A small contrastive audio-text model, trained from scratch: encoder arch gmlp.
Rows from block 2 of the audio encoder of a small contrastive audio-text model, named by matrix and row number. Rows with one number belong to one neuron. Each number is 128 + 32 x the weight over its row's rms, rounded and kept within 0 to 255. All counts start at 0. Numbers have three digits each.
Before each neuron's rows are labels from the 100 clips, of 14976, where the neuron reaches its largest size: "lies over" is the class under the peak. Only what is clearly more common there than usual is listed. The data: synthesized solo parts of chorales (CocoChorales).
# u: gMLP up (value half) (encoder.blocks.2.mixer.u.weight, 1024x512), inputs 0-170
# v: gMLP up (gate half) (encoder.blocks.2.mixer.v.weight, 1024x512), inputs 0-170
# out: gMLP down (encoder.blocks.2.mixer.out.weight, 512x1024, transposed), outputs 0-170

lies over: A#5
u.601:163129150093116136147146170138111105150129106146072126203163077111148117109101094116165113130162115139088056152104071150142139117123079131193028108073130102102144116103176057099090104120111160086153129141142149151178085122146112132127103084110100100115086137183151096134156114085037112136107135056129103137172159117134069145106080137099180121103179093129136127135130141091139175169132170113089112125161111141122119151113116105091216162138127094176119105155125205094164185108143125146108131137158110147108168141161
v.601:108158099105123112197091096141076190166108122081151129113155087166108167121130146139160111231140117158168127108161184120114142121140120127150124081130183142151101132059101125163108127141161124185064123098089108136064129088133110124153164098158109130163180157168100105152099150115133136150102126081046186138091147115131164144066139117157119125145116105158127179149089147116152105131117189092105187142158088102095158103090199097148143143133119103191170127114170137033157174140115148137136079139130146130082110118129
out.601:059099159171099184060172151061190136162097130094172161094118131100103140183096160099130162114131153143103131092134124113109107131135086150082138185135121145179143147135193114132069179170133135152149095106129141119172181172132206142148153144116123085141153123144177100197149103140147130045121122183091090152131061131115131116129196133150144121074138140145173124074150109067136114089145140173136140036144117116172085102162204131000135134124102074140068133143087120134137124095156108134162131131069170126138129130142

lies over: silence
u.388:100109136131108167136126137154123140141099107181072127119217100137109138113093143160139113166176166122161041135140116120155160111084130180183075098071122114153122062124109132112081114130148155074106117090130184149195132162162120169109138145132101093141172132138134093182138114096077148107084134174039174081122146151187088114097089125118072079088126065161172168115123136141110138179104165135136153172155090118091150148118120065115162102087084051145111127144130210092162181111123100154157117122103164169117160148175
v.388:150135088152130142195104089149166133141186101158156118141180109168148126101143120092188095189158179108151099185147090094119184098139090145146099057137145141123106105163082113132094153120169106116131185131122162130140064132138143181137156107122087135122162171183126089152146101047091118129103129074107129064090098130115114066093107086081123072116106156172183126106071123084117112157087093148096140169160154145106136141148143141085163108135116065172066180127176170087193196112117160152114090143173135155123135083138
out.388:143119165136099181121145122120157121126121118143137100098150137078113067141107121115137114155132157143090106125153107136118140108141130149171102135133100173124126087185137095119082129191079134107151131132134171134155120156174231170157145104105147119125182132171093046163142111090114115101104117142105040125125120124134115109110126178113112105086127130157175168069114129000075104145118140193144142116144132129145130116147181095051131124088106086148041125117093144113164184086114119157166112148147149155130127121111

lies over: D#5; F#5
u.719:096161137140136170111150163056133103172134174065072111119095133105121100102115111100103175062139125104131122167121151119105116093059128113131159113144101048146127198146117144163148103087173175124075056116182162150177138140093038112092148155054119107100120093158177171154091117169127122151117109157142139147113115159099096163084120146137136153003176116150123096107091085122123127157094112118144059104134116111164092137138082088094066112130175142071143162131155114132150138151134157079147129126139129114145122144144
v.719:072117141131139163102155093082111146134120123189059133110126157119126137142120080138099140131097185118110198202170154089155072164139176155083096155154142159196108132148107173173159088171128174089146153102142116064140115187144144164154107099125147125183144122106152122149065166099098170129167110149096160082059149085121092128141157157168094189096148096114133132114090058170128080140132167140134142098152080112140162131173045173123125116174155149101135085134124109140138123102143101090219162163118197105157113127151
out.719:101129189127068108119133109079123127133108088147115151114113121151066080166113057137116090196163159142145150120146070162112134105130130195115121124150139216123153091125160111134160140132123136180128141124054115126071126086103173122181119111180128115147164131127092052120083142174151155151144127127106103146091107127165141112112109095086127110199134119138108178143127133063104124087127161093132173101103147179119153136136177190145171116155083091152129166137112184129087168114119102164090119117144120065142107139085

lies over: F5
u.12:174146128108133107146079098173167151134082122090133140210248042112151177167118139161043130172156152119109105127147087107139116168144149162173102125113179116138101126133127155174097135080162141121137127106151191119127113155188085123106119117086097096136125113110127144187082138103118149162080146137108141103120167122090088119065146099066131138067103051132155115123136085152169034168128096105106082152137096121098169147097087101145170124077121110175146123146159169037129155132139092159104089150093122127133152111146
v.12:149138129139149137206070090095117135155178124196166115138166058137149135138103159167101135153095108172145084100115095124125111156205084099104090185079146080123133100147138123181108125176151118101163185105157132095130124161170065128120154128144133128130109119129124131157174181070118134130170150082130154093153210131132086175134105114146169136121127131154171145111114129122178090172127086125111074160156065153140191129188136159120151121090128131193126170139118142156146155101153125129173171113084087162094115090105
out.12:186142085169118126139136132131112064071124109132134097095177200089206099127102178102098101111111088175053112124142129085100118120178073083160135131117142142098209143114107136117156110091136136171174119123124095094188176117134125090131139120090144092147101143119163090065131091158074145160164131092199107125163120121170134114155147129186108109118129142121071182118084146105130097134113142127150132150082189151163096162130171136151147160091165157139146137160160125156098134130145165103136096153153108103126133128115

lies over: D#5
u.15:155141136109164133156077146174187081157104116167083087145180091159139200123117112165126113147102090092162056120098098132094141174092139158191090049134114096085141108144147118146146131102173151081162108135131159160131126112111067176130149153102096110135158093163166119147153087054123079150087150128118187142174145215121077100112135119101104094079149164205164135080098103175151158187110136166049141201091126100084110132147120135130129148105105093126158135114140155075170147107144134139117123137110113174127151152170
v.15:119124139137132138195148098176102089126143133111070115139155169160149149081139124136124070119142097104156071162129101141147139117081123155132115067091163046122074142181100120086151096100152171083091116173120126089135073088123078178127215163104076115155102136096144159125080124116104089144153130134159134131101143176143113083101101128126111071089146147173109120144117148133095115159088096150127110168133116119090144145124099095134083137144163148147141192094159119103168169120092122085120099165131099193151126152134
out.15:135130085142122101130135138185129143099102112082104136031075148078110118082174164078133115104174054164088118103088194059127134115143124127089154114131115098075146091110077094182114116133136103141141081085142084126148153147129151093116142200134168113051090133093155126119168121130133088055159116101188117115179131162141174144129158104138103118103096164144098077170159202114148150101173174136114168129077164094161049119116183066051102154141135160079122149074156130122079122115169170165135128059132180122157172095167

lies over: A#5; A#4
u.324:087110092155162130188085086104113130119110141202071142141168090112160225081088129163179111097089112172101100153133116145101162117159111109118065133083169075122097169131092130169081131130133108059132133101131194093139155165184044166099157131141148064105129114121128150132108109094106158153110121107094192136119255150115095125119143145134095124115157122179138123110096120114134104166128070141121118098157046087100161116142102123130110116134136123163076161064114144163157171109134131143171169142110154158092148131142
v.324:160149113118140111190113128110144110143142138181087105113203129116204183145085090150105124132093146142125144117124102115095116170156091132083114169066177055163087094144159111192132116152116141101102171110158188112159149163155026147152079157104170088122120125103114125161079170118115111122116140129093212056094197172115106143142162164139175115109167113122129161127127115159240084122109104092107123108155096193162139161152119120164118126141081091172166164140090146145100124114092069140169144117088159141155105104179
out.324:187120152180121159115126156144136138143107109124182106124100162077095072188167138065152150103117150173078157151218096119113141095095119160131150166140126182112148160127125121142139174180136147143136110162107131225118183090125165069124153040113068115172121099142146068093167155134117146175109122113111083191062108083118120155137124118110124124128045102154185140075072115092098123159165113181142151091122118113175138117089176116132101114106131110142122165100085112131127121108135098118092160153154128083137125141091

lies over: D#5
u.546:070150099059203134107068144134183147122126122174101172129173130113174113051119148163111147125148142097140083138115145086118088107121178155152120102079135103105137108095117103132090085093225127104153133103121154144161101153129101135169121096082120087158090154158084129167087147102140109108154140122106159100123157129125102165107119172112155144088172126175143109116096110122158111161103126140101160122134079126144173138119065057126128054071087128155125114143153139119160122112052127144193186156135149136111178137181
v.546:075139149087158076118126068119102124146074111136128166164157093176121179130178096145114129145152089094146119120165133116091146107105071110104066079089166109133060137061121096164097141128160140131106111141109158123127102088114095138182158104152084134146170137161149126176139098144142159137079171092062192160048133152170166135075098084101173102143116143136138173107080147161148171139146133146119154134136067130134143129131156122164091134117114069185161156115113155060154161182144115100124114121117110149093115107101
out.546:128146164101134117115133160168062141101163198084119133115097083146103143167100129147111176125124067191110121114096104112147119152113095122125166127121076131151185101090129134130139092085116114114114069142127100114101166086142087056078075154157100095086118096155139168130168087214159100114109115072186130169153164160132122137135104145123099134129111099110099107136178086169105124105116132095137072165108088094137175084167170169081159172112121188123133126079123157118061063132155153165070136090167110102122141142116

lies over: C#3; D3
u.474:108169151072154075156157125122120121107143114145141086164121087187166165052122062165151090191149097110181116158157105141082124094124160116098143066139123047111124102112126133117148136114153135167133166138176138130069106098190123163132183197149094161136154135090088105121133117090072129158137103084075122135138159148145101128077114112121161078146120124177084114133137148110150145131071133150092172166160106112072150138158110163177104136134073084148133111079134192086175143121102148132109096124159162115122053149177
v.474:147133081141103055136095068086067154089148110099153124103123154136135166150126147152143082178097153158127125088090139100096175130170102084088120138071144143125117126140144082132110091179102084090091160091134092120110109131136132079167120124194171145137103188088132119098112148114155114109211186130113150062105152110102145162137159074167132084166177134116106214174137201143192107078148124102096143110132137169085143130106147116135156147132108174145119160142107102160122100094136080166187121084089154076156094092138
out.474:111144187123111130080190134102163110115144139127120089149125182152094133129140131086105172102130193104135112187163095097126107066172172151123139154112093111147225165137169135143161135154137185107097097107159143134110120105127120159097127140106095046091125145094092121138141109123165096107109134078133152156096107140166122064216111120124115104088123092148134120107094087090118154141112104094161165133062192177171131161213091186061102128122082189110119097148080123148072051153165126125164172105115096079125100111149

lies over: A#5
u.712:122148119120157136158110192170127123206128110147122112126188065163110123129113060166115125184151103127112084149154122145075111129090089143143076086096181076112125111117143171132099127107143131152109155124122204107255121143197088103117118127130123156166167114137166126165126138065069107138104033086148108084199175191153138164125178136097124127103113096154124126114086084135123119133058172091097100142111076101099164108114123169132137139121136081111110148121129167106163151089109130127167135183198166155089155103124
v.712:102085101104129127126140140080094171116130130107076190129184137156124139095082164176153073149149162121149153147126188077174128101137162141173140110134140087117061112151161092175109108112183122107126101140120158100149036173152112132169140110118133131158160178103112123113093171083077127115076142168081158070072116121090124163132071133167181161099168183094119139116116135157146150139101122113075112113177152079104154110087100115173155111132139107122096139096166143112160125137153129121138133123074172091119107118156
out.712:135176218182099149047115127099157151162109055118191128162147117132091138195151133136121175127101125125128153113138182172142108138153194101145165127139115142124105094127142166103140151173146125126170114144105147193072101080170130144092113128113099132113112120175085109145204143134130195153108118223065126192092119120111129122055115128107120111164046154125151109086110113140154153100147131143152144149156142054157156119153194139151183135162091151139128074103090140111102117093153106128122113112066102121166105116111

lies over: silence
u.131:102099117075124144159114129155147160139104075161118122126183091137160139107076140129106091174151164143124068137116094081130162109113120124186089090103154094160105092155097142141115126109179143123123146145134163169130098160178082184135143142081083056107157123205097117166118078072110111108132161143049187079131183148159086119090120135103108105079162087165133184116113111121156130160067146168084158152131116110087111154078110100111151106077107088123075142125160136107168171101141125178169129153122142175114127109154
v.131:107107119137120092145122083168126129148138042143145093135141142174111130136103119133123146118125102101149149109092137096098143133176131106125102101110141095155047086166139135129113096186182134158125144081117146121135080133175094146137194105109124116160153162149144130154118128091102135086140115099072174054143116194093145107082117077099183122136074161145137186148114106169169116132122113103060139133161122126119149102129169137105110101179121117185166130139161128074135157136121099155163127143122168134139090105110
out.131:148123153141096188127138125114151137127108110145135104086156132073107079128103122111132114159135154144075106129147103139120141106134123141155109136128094174118120085175141093125079121177084143109166135136126173140160124151173228175159152112103139108132196130171094048166147128094120123109101113135107045137118115118120115107110134165109106119074115147152176169073114128000083108154125136209150156121151141131140133119140170109071130120084096086141035125116090141119155172066124125154166111144147158163137130120116

lies over: C#3
u.445:145149137110152101170145125144152109140139154152111089157121107212186149084130067145143130171139117121187102113128083159092142131094161162105125066148112095076097113097181130130156162130137135170152170128151123123127140148157117158086171194190057166143165181066076127128140136090067091178127102082107129127144110143170124095111070099106166105131150137169104134152136150119111121185081131155084125168151146109068149119114104140211100178113062095160133141057118176094188125109102132155107110165138129150147095146143
v.445:118106112111118052138077092092124133112158103114174117087093176139169177165114137183141083177104170104150139058091162122069141145187150121094114132120127135137148117122112123143140081148132100093153183104138119106123150128163144105137130162201176169169097129092145126102095171126113156112161141140121148049125135123144146138178154106142133135180107146098077191130161178165208110075148163130104163105110128135105163139107143148191168109136118172167119162134086073130091124091134095145146135092110156045148099087141
out.445:151153151118115084120166116113147125077143116126130080135143155121126144116143155084109192132099184092156082177141092132127125086188132126106135168108097090125217128149143114159166125136131150104111123105137163123084132096147131167079128164100144076097118138062079108118142100115181082080120132069144137144163105123168129083222118123116138107097149097151132118114137118072129141135096081088148154164090202179133146179195122184082115120113071189157112096131054129138041042143142112145164156095121110104127098108171

lies over: D#5
u.81:138145105121152089177057141153191118135122090156087096147138141134123201113094097124095120162148113081150115152129165088128111113101151150148070114109126070105124124104060119141132135105186138133122112075092165133122135135147022134139132172153126034191161103146147078214103112124119099068122165120155202067121173157134067103123114141093097128078171135170135143072063098122180090109128113162118119188138086117150112196121091137139169083084104070121170126123138116095151136083079090153172115135090148154160153109161
v.81:098140084112137131156052082155143164161097130120131107133144051167110141096077097164136087186144112116216083101160103143104163132118129146129103049123167081149105121109148105110076139083203115165094122114107148134124118111146105128131188112148077139141132177116115064157131136082156125124133181137053186114085167137104074081067127076107129088129150132153165143142107163132165114145140156113081153152130060100027158117107147118145127155131063116153125122095171157062141122118141101169126104128100129147112143117139
out.81:173172150161117121115179122140072153130148135071103132109132128086099117137159205102144174112146064171075150131106130117130117130125115144103214150130119155086134051091041076162138096131118070158083109088121059099068128117104119126073109169153165143091108167135115185129090130185144124122079120071124081110161133119170185167126141108135133107112083150127114124163163168140152130099135108129084130167081180114121104074136170132181101174146149157104147191108136141121073151157148162126118084093166188117099120136105

lies over: A#5
u.76:143123132113172116156090130134133083164119111106073145140160087145168186085076115171186114120161096165163053143131165072115155095106091102196097074108141087119109091124106080139077080075223141110130142089138118176169064174164036156148139122076106095157123087130187103144143087091083124092129149121145186107137161161149091105059096138097157060111153131152116112109116131141154134145076172124087111176147137095121125108122125108131104106149135118146151169112202185109174179175090202116138142120129164170112129121173
v.76:184174137124201103189080130108133113095161109208138102145180058124157168127100075128105154138146159129182116192138136111128117123088149128183050122083185152168084113097114087172050133092126132101080180106141138106111095173087053122149090042083120127161105143175152153186085166107171114178058173175140183095077157150077076113095136131120168130088171141152195173091096102139133118077107122119096077147147104167178146115169126143120169159120146079167167195183116124136148183130112099138135084148122143137169152119089
out.76:120107187063096157037141149114113182115136130061091166119142123098080119156117157097094165139073135132093087076096149135163119120149117126118174140140125173139072095125121116106114080155104129167123113107110118121074163107123118096118081158143164160112068135107132143144058101223145115096139085143125115094159101135116185163136140178112140170145214102051135151153149128151147154072134139092140124067146115135130133077116130158142190147111117173140112057140087138124084098064100053169165109077100183072157175127122

lies over: C5
u.759:163139141091134124150120141103133104159127116091118106129159082137126127108125041135136135160140116101156110113120096129101149112074114110182091097082153024142111134131121107122082131131169125100060057100149190196166071196161057202144175134077096085116119139142148112170111091089130141169119140119129171099139169190113104115090057116118100109092194106179158128094098112093133111126149163115098113117121105128113116127124141090094175111073094115130157130108151158096133153127107110141165121128122117111133119131151
v.759:128154089158160129164079132173160156135112144129129127071085113108152148090117121148189127138145192160154085088125154108142145181173144122084106116099178053104133165112094115170084090109168147083099104110184155163103152134137083142194153107080108120172139117086169072157145166132133134140132120147141156140114155160069067189126122141116131159160183115142173071089089098095129109130107098124120123129142071113145139143147073111088147128119160132151157073121101119132145102060091129143119137073123076180158183089204
out.759:122102039171148097176156078191131186121179195132100131080097132145120159082151191109127180099160093174144093075104128132136193126089087136128120138151119140142132139090145104116079119130135137163073163137129069053129145136058116112140119155178101088155094099122204123102107129155139107053094138130129160110153168179107125134161133104122138137228125123084179128128132117172133134109214143110116115055165079147152098105123120160130149146123131112113166147143075095144143118073115116152090150087143127132122140128099

lies over: A#5
u.193:137129111115163141165094095089108116144150072164116179120137152175190201103090084141128084183131162084180081149156109103162132085128115147138093088109162112157114128101099100099104078120135093086127159120130104126155079149121070146163148136145143119161163182158142113156076146092107108147129192124136202046083170153147078162124104116107106092119166122154138141110103127120117105147110168137094148198136158129067135152058116115095159109115121144169138173127170134074155176097117100104121103108142125127124134121157
v.193:143139151044082112144075106123147166117143190107114192098139130116054132145095138129145102171091082189182177120136128119156135145082165161179166129106097153136100153069179118077149115125141105173047081106126115166101146105136140108107141080128064133186137158123152146134119046163152124113098118086093104145117138138096173108086133084067157111136139114102093137130115075145137110130106160163135133109111073173110148152154098149067139130138169136118170181102167171041106069125105116165133128176078102140115174143105
out.193:202105133201110109073158128102085133131150145148173156087171146144145071168170117123140107130121083097150120101089081118148157138139192113135177106152099112068112139182126179063128152140080115095130120161156123114076135084129188130098080133132166128071099193159076118083143218091135156185145134205134100122088070120172113120152128093130128132183117134089102165154188156125149153121177074152114128154072180118120100127144160152125108105126139139081073089103086107134080109163173114105072083126108104131201115132094

lies over: F5
u.469:166119166092162157123051124190157081106141142153115079171166079123149196112121105158102104140132139090202087132160106069129084147113158158143090082108118060094132078167166068122150133031163147126133115138144183162143126114153026160115138159140101099110117136159156101166111132045124102135136151132124158118175112176129080126125096152087139112126154125152112084103114149155165136180105107162018115195117131146075113140131094125155159105122066115141146163073124125079129117095096122171128122113133137157120119124180
v.469:151126134144131124162124093150118116123104084233096139096188127157136178058127108139122109209113117090195041139124098150141122116102138141174115108113077082059131165159137098132079131109159197075137118110145182163107090136147118169132156168108068117139176119120140119170126108059143121100107173147105145132116151177081129123128092121107139119119148143124132162134116108081125111154067116126083137173108137147116189176118164149092180166135105112150090109111160169064114125144087068151136143111138088132158112149149
out.469:098145137110123127159150158125109122089099103122099148044105104123146118072159085093129084169167095166097149149107144063109136086123168168090162097139106108077146161074069077186122113129107074161107076090131099128125119149100141077138135151154128129092082157122139100163082122162128108089103162079146101112128150127130185199123143112129103099105137145135092107165127157104088140091145210141096151170044151148135102150110160104102117122162152130096133182092136144091120113081117162146163148114115145088153188143137

lies over: A#5
u.393:126185147104148164087063150183175118093076081156126114132187095099141176123146131172071127174162156155152081130108119086099120119160121130167048111114189129145125126143129131180131118128135109054103173121143216145138108169190076156140134119073140073139150113139126096178153130077131075128099168119049176047135192149113103139100138146091107079099157114150174152121119111167244100136136125069066113150094150148127139110142101132123177121109110110128128139143152122166107145113103111150126113073085096133156141100157
v.393:146113114173126164165155130123173147142111114149138114113168109119093094083105130137155087178165169146115098131149103140112142115106159144169058098134128146126080055147117089131036119149160132120132100134100153154170112184157170173162160099111121125134160132172091124154125117103078137103076101173097081112120150153129100086061087168101098130093124119145138175094114115077100142149108159189145150141138109122158132130115170062095117121099095036156059148124136143064179186103108122178143102156142174202126154113133
out.393:143142122122080143054165184144083157160152100122188148145109146076096105160144138101150089120171174113121130081133180152097129122162143117130156125164083144061112133174166202172174133131066157146156157168121157106101140093175139094103114130124151143124101117052160127095133178140142097088167090149151104148135117109100129071153140080138141132198103115116124167149179071139121107131207123087161163136108133113143166115123157151106144134124157162098104118090087080158090096140151121116070110111185112100145128117112

lies over: A#5
u.567:115135126112130155200152136135111176161136133179137113095138097169155191072137081136146120160119097088171138159101130158157156144121148160110090100113118089107046127122095126109092105084109128121133185124111121113123100117106100190115184157149055142143137149139144083140113070084145083187166073102136162141103157148106147100099110108156138132137106116181157119156096158117129118184070157133071154175142112127081196138180103159147105159153075096170114148066190138082198162113099151099158177153162123158133137130141
v.567:134079078163080101104153087081108172130141098088180127094100228098114123187141120147193041154099166120139173116123130152136158102152128102087151146127072165106122120139145129125130112163131057131124129133123127110116152117165173119148122148189200177183129136058058095105106124125132110075141146146144101106083121114157146091172132092162161129162155161109117177156141122113135119085139130176148122079144127132151153139120125074122158076171130179129091191095109083145080113071150119167149108134126178066133127115148
out.567:196158110122126083167160128121081098080158151120129101111152147087167081097131149084100163103089136153122095138118070134117133061125072146120174196066100141135208131152099131112141118147115089135078169120173115117107187116124141133061141147114135072103087105030093109114112137150151044066153135069192089115164130068214137109186150096169098102108166102161143152128139119074127117091116120108122077173108166173148156154158144168131101098090092167132100184159055159158048052106104156104157122117190140138107097121144

lies over: F5
u.252:210152066096097122179066152109134125127108157094114147171224027088145143158115183142077168146142096133108090080117106122107110184142116089150146142115196126147102118090142140139109150090132130134145136092134240113199146140141114104072084124088142122125123098111136189170115101130110156126082131154148157118154151127152102168072160136068176141108103111116127133084116065148133056161151089117148079205112092161131117145127152095148191055076163007092155100125102140136110124152081114130091141153062130108080158131110
v.252:108134077153153148151139106093132131165168137126126162124157145087179148142094162136152123102096124142114143147125141088110115171164083083130135154074126110130107139129081147132082094187185148050148150102151132106177147187164106098116135113080152111157149089094169149126086175088066167149171130120128153094109163093148071148139152138181117184160118131126150144115097112149152111135140113136138083110147084095170142155147122125118138086143203129149131153161152128171141127093155143113178180117129165164112123090158
out.252:163121069117105120146088120117091080073115077108140127096158152139171089132109120099137069160138125130104112105100157097131120105204098075154124096149151165118143163088109112114088059086137089150172093110102083151179150105099158099173124144128148137166115174117171094111097121114052135131169167117180084098162115122168148147168109127144109135119156132082059180149116171089136135130135147141126122161076211129130093133099182100127123139078185139091105124174186124132133161162145164110132113134141118118118195130131

lies over: A3
u.159:183159112091120132130100085168143157132094145133051129140201051109116185104097122127115108101155197147138118153121057104116107097102132177143102103082147087179084105063128075151105116145202115116076101145154127182151043165133097134190090156087066127155174166176120122138087100117138097123115182115087175033129145188103067089087119142145135096029185130133136121080126147125137103143041090117074140171079106152103141163128132112099147153115078164130140135079166164104161148140101081169177114115106140107139132129140
v.159:120129098136121070165126120109148158131181087165118096097201145132156135109113116156154089148133154072207127165129093113128130133122116101158101050140157053135078125161079074159087080157129109100076148099154117130126059131152057148187138136121137130123146153127091139103072142089133117107063188132080189064102100132055092156158093127139179099129172092113120127135124140170164138136124074107082115127131103144125123145116092083118175064138118111153108171128133120132104163142149116156120061097053157149174116126161
out.159:034125203145142130118095136127160075089123120126111145124089134188058101118162060119080149163143104124221181113109094101123124097101159158127190104128091144098130103146189141126153131132147089140120086156070164182082091118133141139139127114141088084142133178109023119126168088156134159058132151152102126127156140137128165120080141128152060129152098156110067125104125123140149153088189213134110145098121164142109100143158166103080148154125093174105141146096149166126117094109126069172160139070115151101171095176169

lies over: C5
u.723:143180119076118148097095135156139134071103132129070122176145000100152129127090107164142087116108147111158111168093145132095085101148082151129097129108158111123163133072125099114120150077179101109123119129154175106216118115190036100088103142118182154105117130184160125151098113141109136134096094083178133118194142147121143201038094124111120168132158141161107098079106079144128122106087151141127128082153069172097128124088092040127176120137139066202145154126142136102126136161105134123171118097102101112095176143136
v.723:133131162096099143194130119128103121071178128133057138093155175133138108110100058107164092149123154110167124211130130147187100069071117200166116044116075109127122138103072085098135050063114120114105080130135092150170116102113125103140133150116109160154074154123113110132087073137110066127129113079135118125097146103124102122135139108092149126096164085138100144133108108163104149213075108162104117122110130155090133177117079164110125144132183166110114211139217187101134101127093139121127102124133123130155144163152
out.723:107102109166118102114163134112123183170131142093167183129156134110131135164157209162105164112055098121084098107134157086176141167204124112160153141118120133152114095185133125109071057166144177082141112080091091141131143177123135147083160087102157102134121118117136150136087157127140151112144119178095138117115132078120120172149158117132086176122156103124117143077119134137148139091156137133167134103142112084138128084101126148084184094145133157144093003127106098127130107101184083138151141098078174131192123095157

lies over: C#3
u.754:107189168111145119127124127117120096111163120191083068169163067138156140063114083146139173148088125097186110163139083155143126104110202141144105085121112050094136111130103141162157136083126138132104137139179122120114124144179076182107135182085098126130127142093052136132131096120118094112103107085143135121126114147127128117094063166129143094108161140164148119126088105110107102169047120122072112199128150137114139146173085171104115102117096139146137126078150215075166119149096169101187096120136124165138116149136
v.754:176107112102055107204123105136064200089181148098179190097160117102089117143068210150146117142122155139121134140146102113190142154144154120168142126133078153161111104093120129153086080107100117129113088095109145146128130084115138100117080094128099130116132142109119153122084087151198118128080171116149109125137143102105158183124122120050187148125116110064118159154157118130108083131155094087147142193104085185120180137149110146086178090176153125128154083110123169109087092140130103118111128141132078120121165146070
out.754:118114154080102117133171154135115130103141100119174109146113189171121168111149143149159090178148175121179105164131093076134101110188178129125091073142092100118156156137140143137115112135130187109161131127092179109097088093162150158119160168112107104108131178110108124123164122055125087120135113051156137103118063135150156083212077118140128103108104086131097128165138120107120139162125128086128146194080217151105170146165093139101090145125124174093111089154126129123136078131148164160160118137129108102092141131149

lies over: A3
u.218:108163161119165159170084127159172124091110080182101125170150079111072197049112107164093124158168158132168089140108133074107138144131159170121069065083159105120090102127071063140111099095160135096097156097111155117127000147148081155168136097099109121185119122213170123150106112092111099120110123106063171067134196209091127146102099158054134114092127136120143137089075116142142125162088176114059170152140136127113132120103112104151144111120110114174135137109179184069132157141092110151157170114090120164130179116162
v.218:145120105120170103154107085124118136182106107107149134094164122153136176156100144140083114152164153137179078119147120096150156110127099126169078152095148079152080099143159078155116137164223152129067197084099153177120105124103073147188125127137115124155192111156099135153124135096172155084125185144085158085119122138131100105091113125107151107129101093106156155170117144166196116177125154058117139148163098142117159109151151140144150146142047077136149146149124131119140151160093051175097164120171180125109137119138
out.218:112117120146154169150158124140168082160124163098121104157136171108144124077076154092080095079140108247134114086178071078124146094123135103138093119116078123104219161143167186118162129168159168140127122135158113123200094177137118137086164088085120087139206133132118163092164162110093073080130128064143140116089137118167099057161134119168111086109077110148132146162095092145108121161164157103154155139139129096203118155125122115142102166115128139108140127128178151147125130172165179118142137122153134078068108107167

lies over: D#5
u.306:138112126091147100184101119202159129138127118183122124162198100091118159116139093165091138169122109101160131153113089138115126124125133193118100104119131071096144104127126115139097113102154164140118093107152158128154078136185045166123176166096119114104116146153099102129136082049113102123126139120118189115173144166150098082134109140141151092080133130157144148083118108129162162163114120148073116188090141158094131181134110092142120122112088143146133128093159135077151145144089114122163063106158071129159111124190
v.306:121172118093140141191047104110136103105152090154119135140178083112169153084111104156110159207110162075164061157107107073131164084169129133144084050138143099141114121115131077137111122064166160071117117131126163183120029131129074140149139143134120134107078131097095091127117123096140163146075184168088141118145175126095074171064089120120144142104195150151138145076148132155171141174136132067125101172142156126065148148124097165113158071128111106189094130127162128101167150170126118155068140072119072159116126120112
out.306:105134125122125131150141147147109170095074105058112145037059117148088136053205163095134111171170050165100137134091201093142132132135115136073197088142118132044145135086068119145112128132126107169115079116102082092090163147071120122135151171153130119080094127112166109142112133180144109091141116087148106148140130135118192235129146107136123130130057149140084105174140194120100140075133210122121154120085135110131113146095165108084095133196142131103147158110165116079117114074125154153143166105127197118138163118147

lies over: D#5; F#5
u.423:142110155070091155145122047100122129111125131094074164112140151104137110176113119134161133123077124145144203148137162111140111129108126160144119141127098149159127131068158098108154096129172111131064106079169082144158147097116176094134124092151135155228098140085127105118082068142137103104121110082135120115116154122105177129111101144119170106101149092094082183098107086098129119109068157127145117122152081153111224118158059184105173112123157168163152192108137114095118091120053138154170169146150171062103131159127
v.423:134105073163138100126118076108077140078173074143178109109080188113164143169129178164129103140103140171090136078116134111086173139187109089099138175099109163129141095177060104125119095165114098085136148106114086094080149143125144115150152134205167148123070167093112108061139175133134089129197174141168121085152141123133154159185188114160085111186122156138074199127165209118173126097150134147150149127123175175118140136100144176166137172130136198130136112177099062153063102092132111127133096101106119103184089071125
out.423:123168075127096130072130146189139113094082080113170113118081103118076135122146149150152140157137134050155065113138157209134125129120146118117144067203101190126133095134111153143074118128122105135167120167104131103068114139154211181128183190158153127139114113132080075153177123118109103085145104143149057142197119149114143164133119110099135134115115156179132121115150178072097162093127141209130116145142143074081156109092176151108126109079098141142082124106121087093114123050107121151093098106157134181114141144104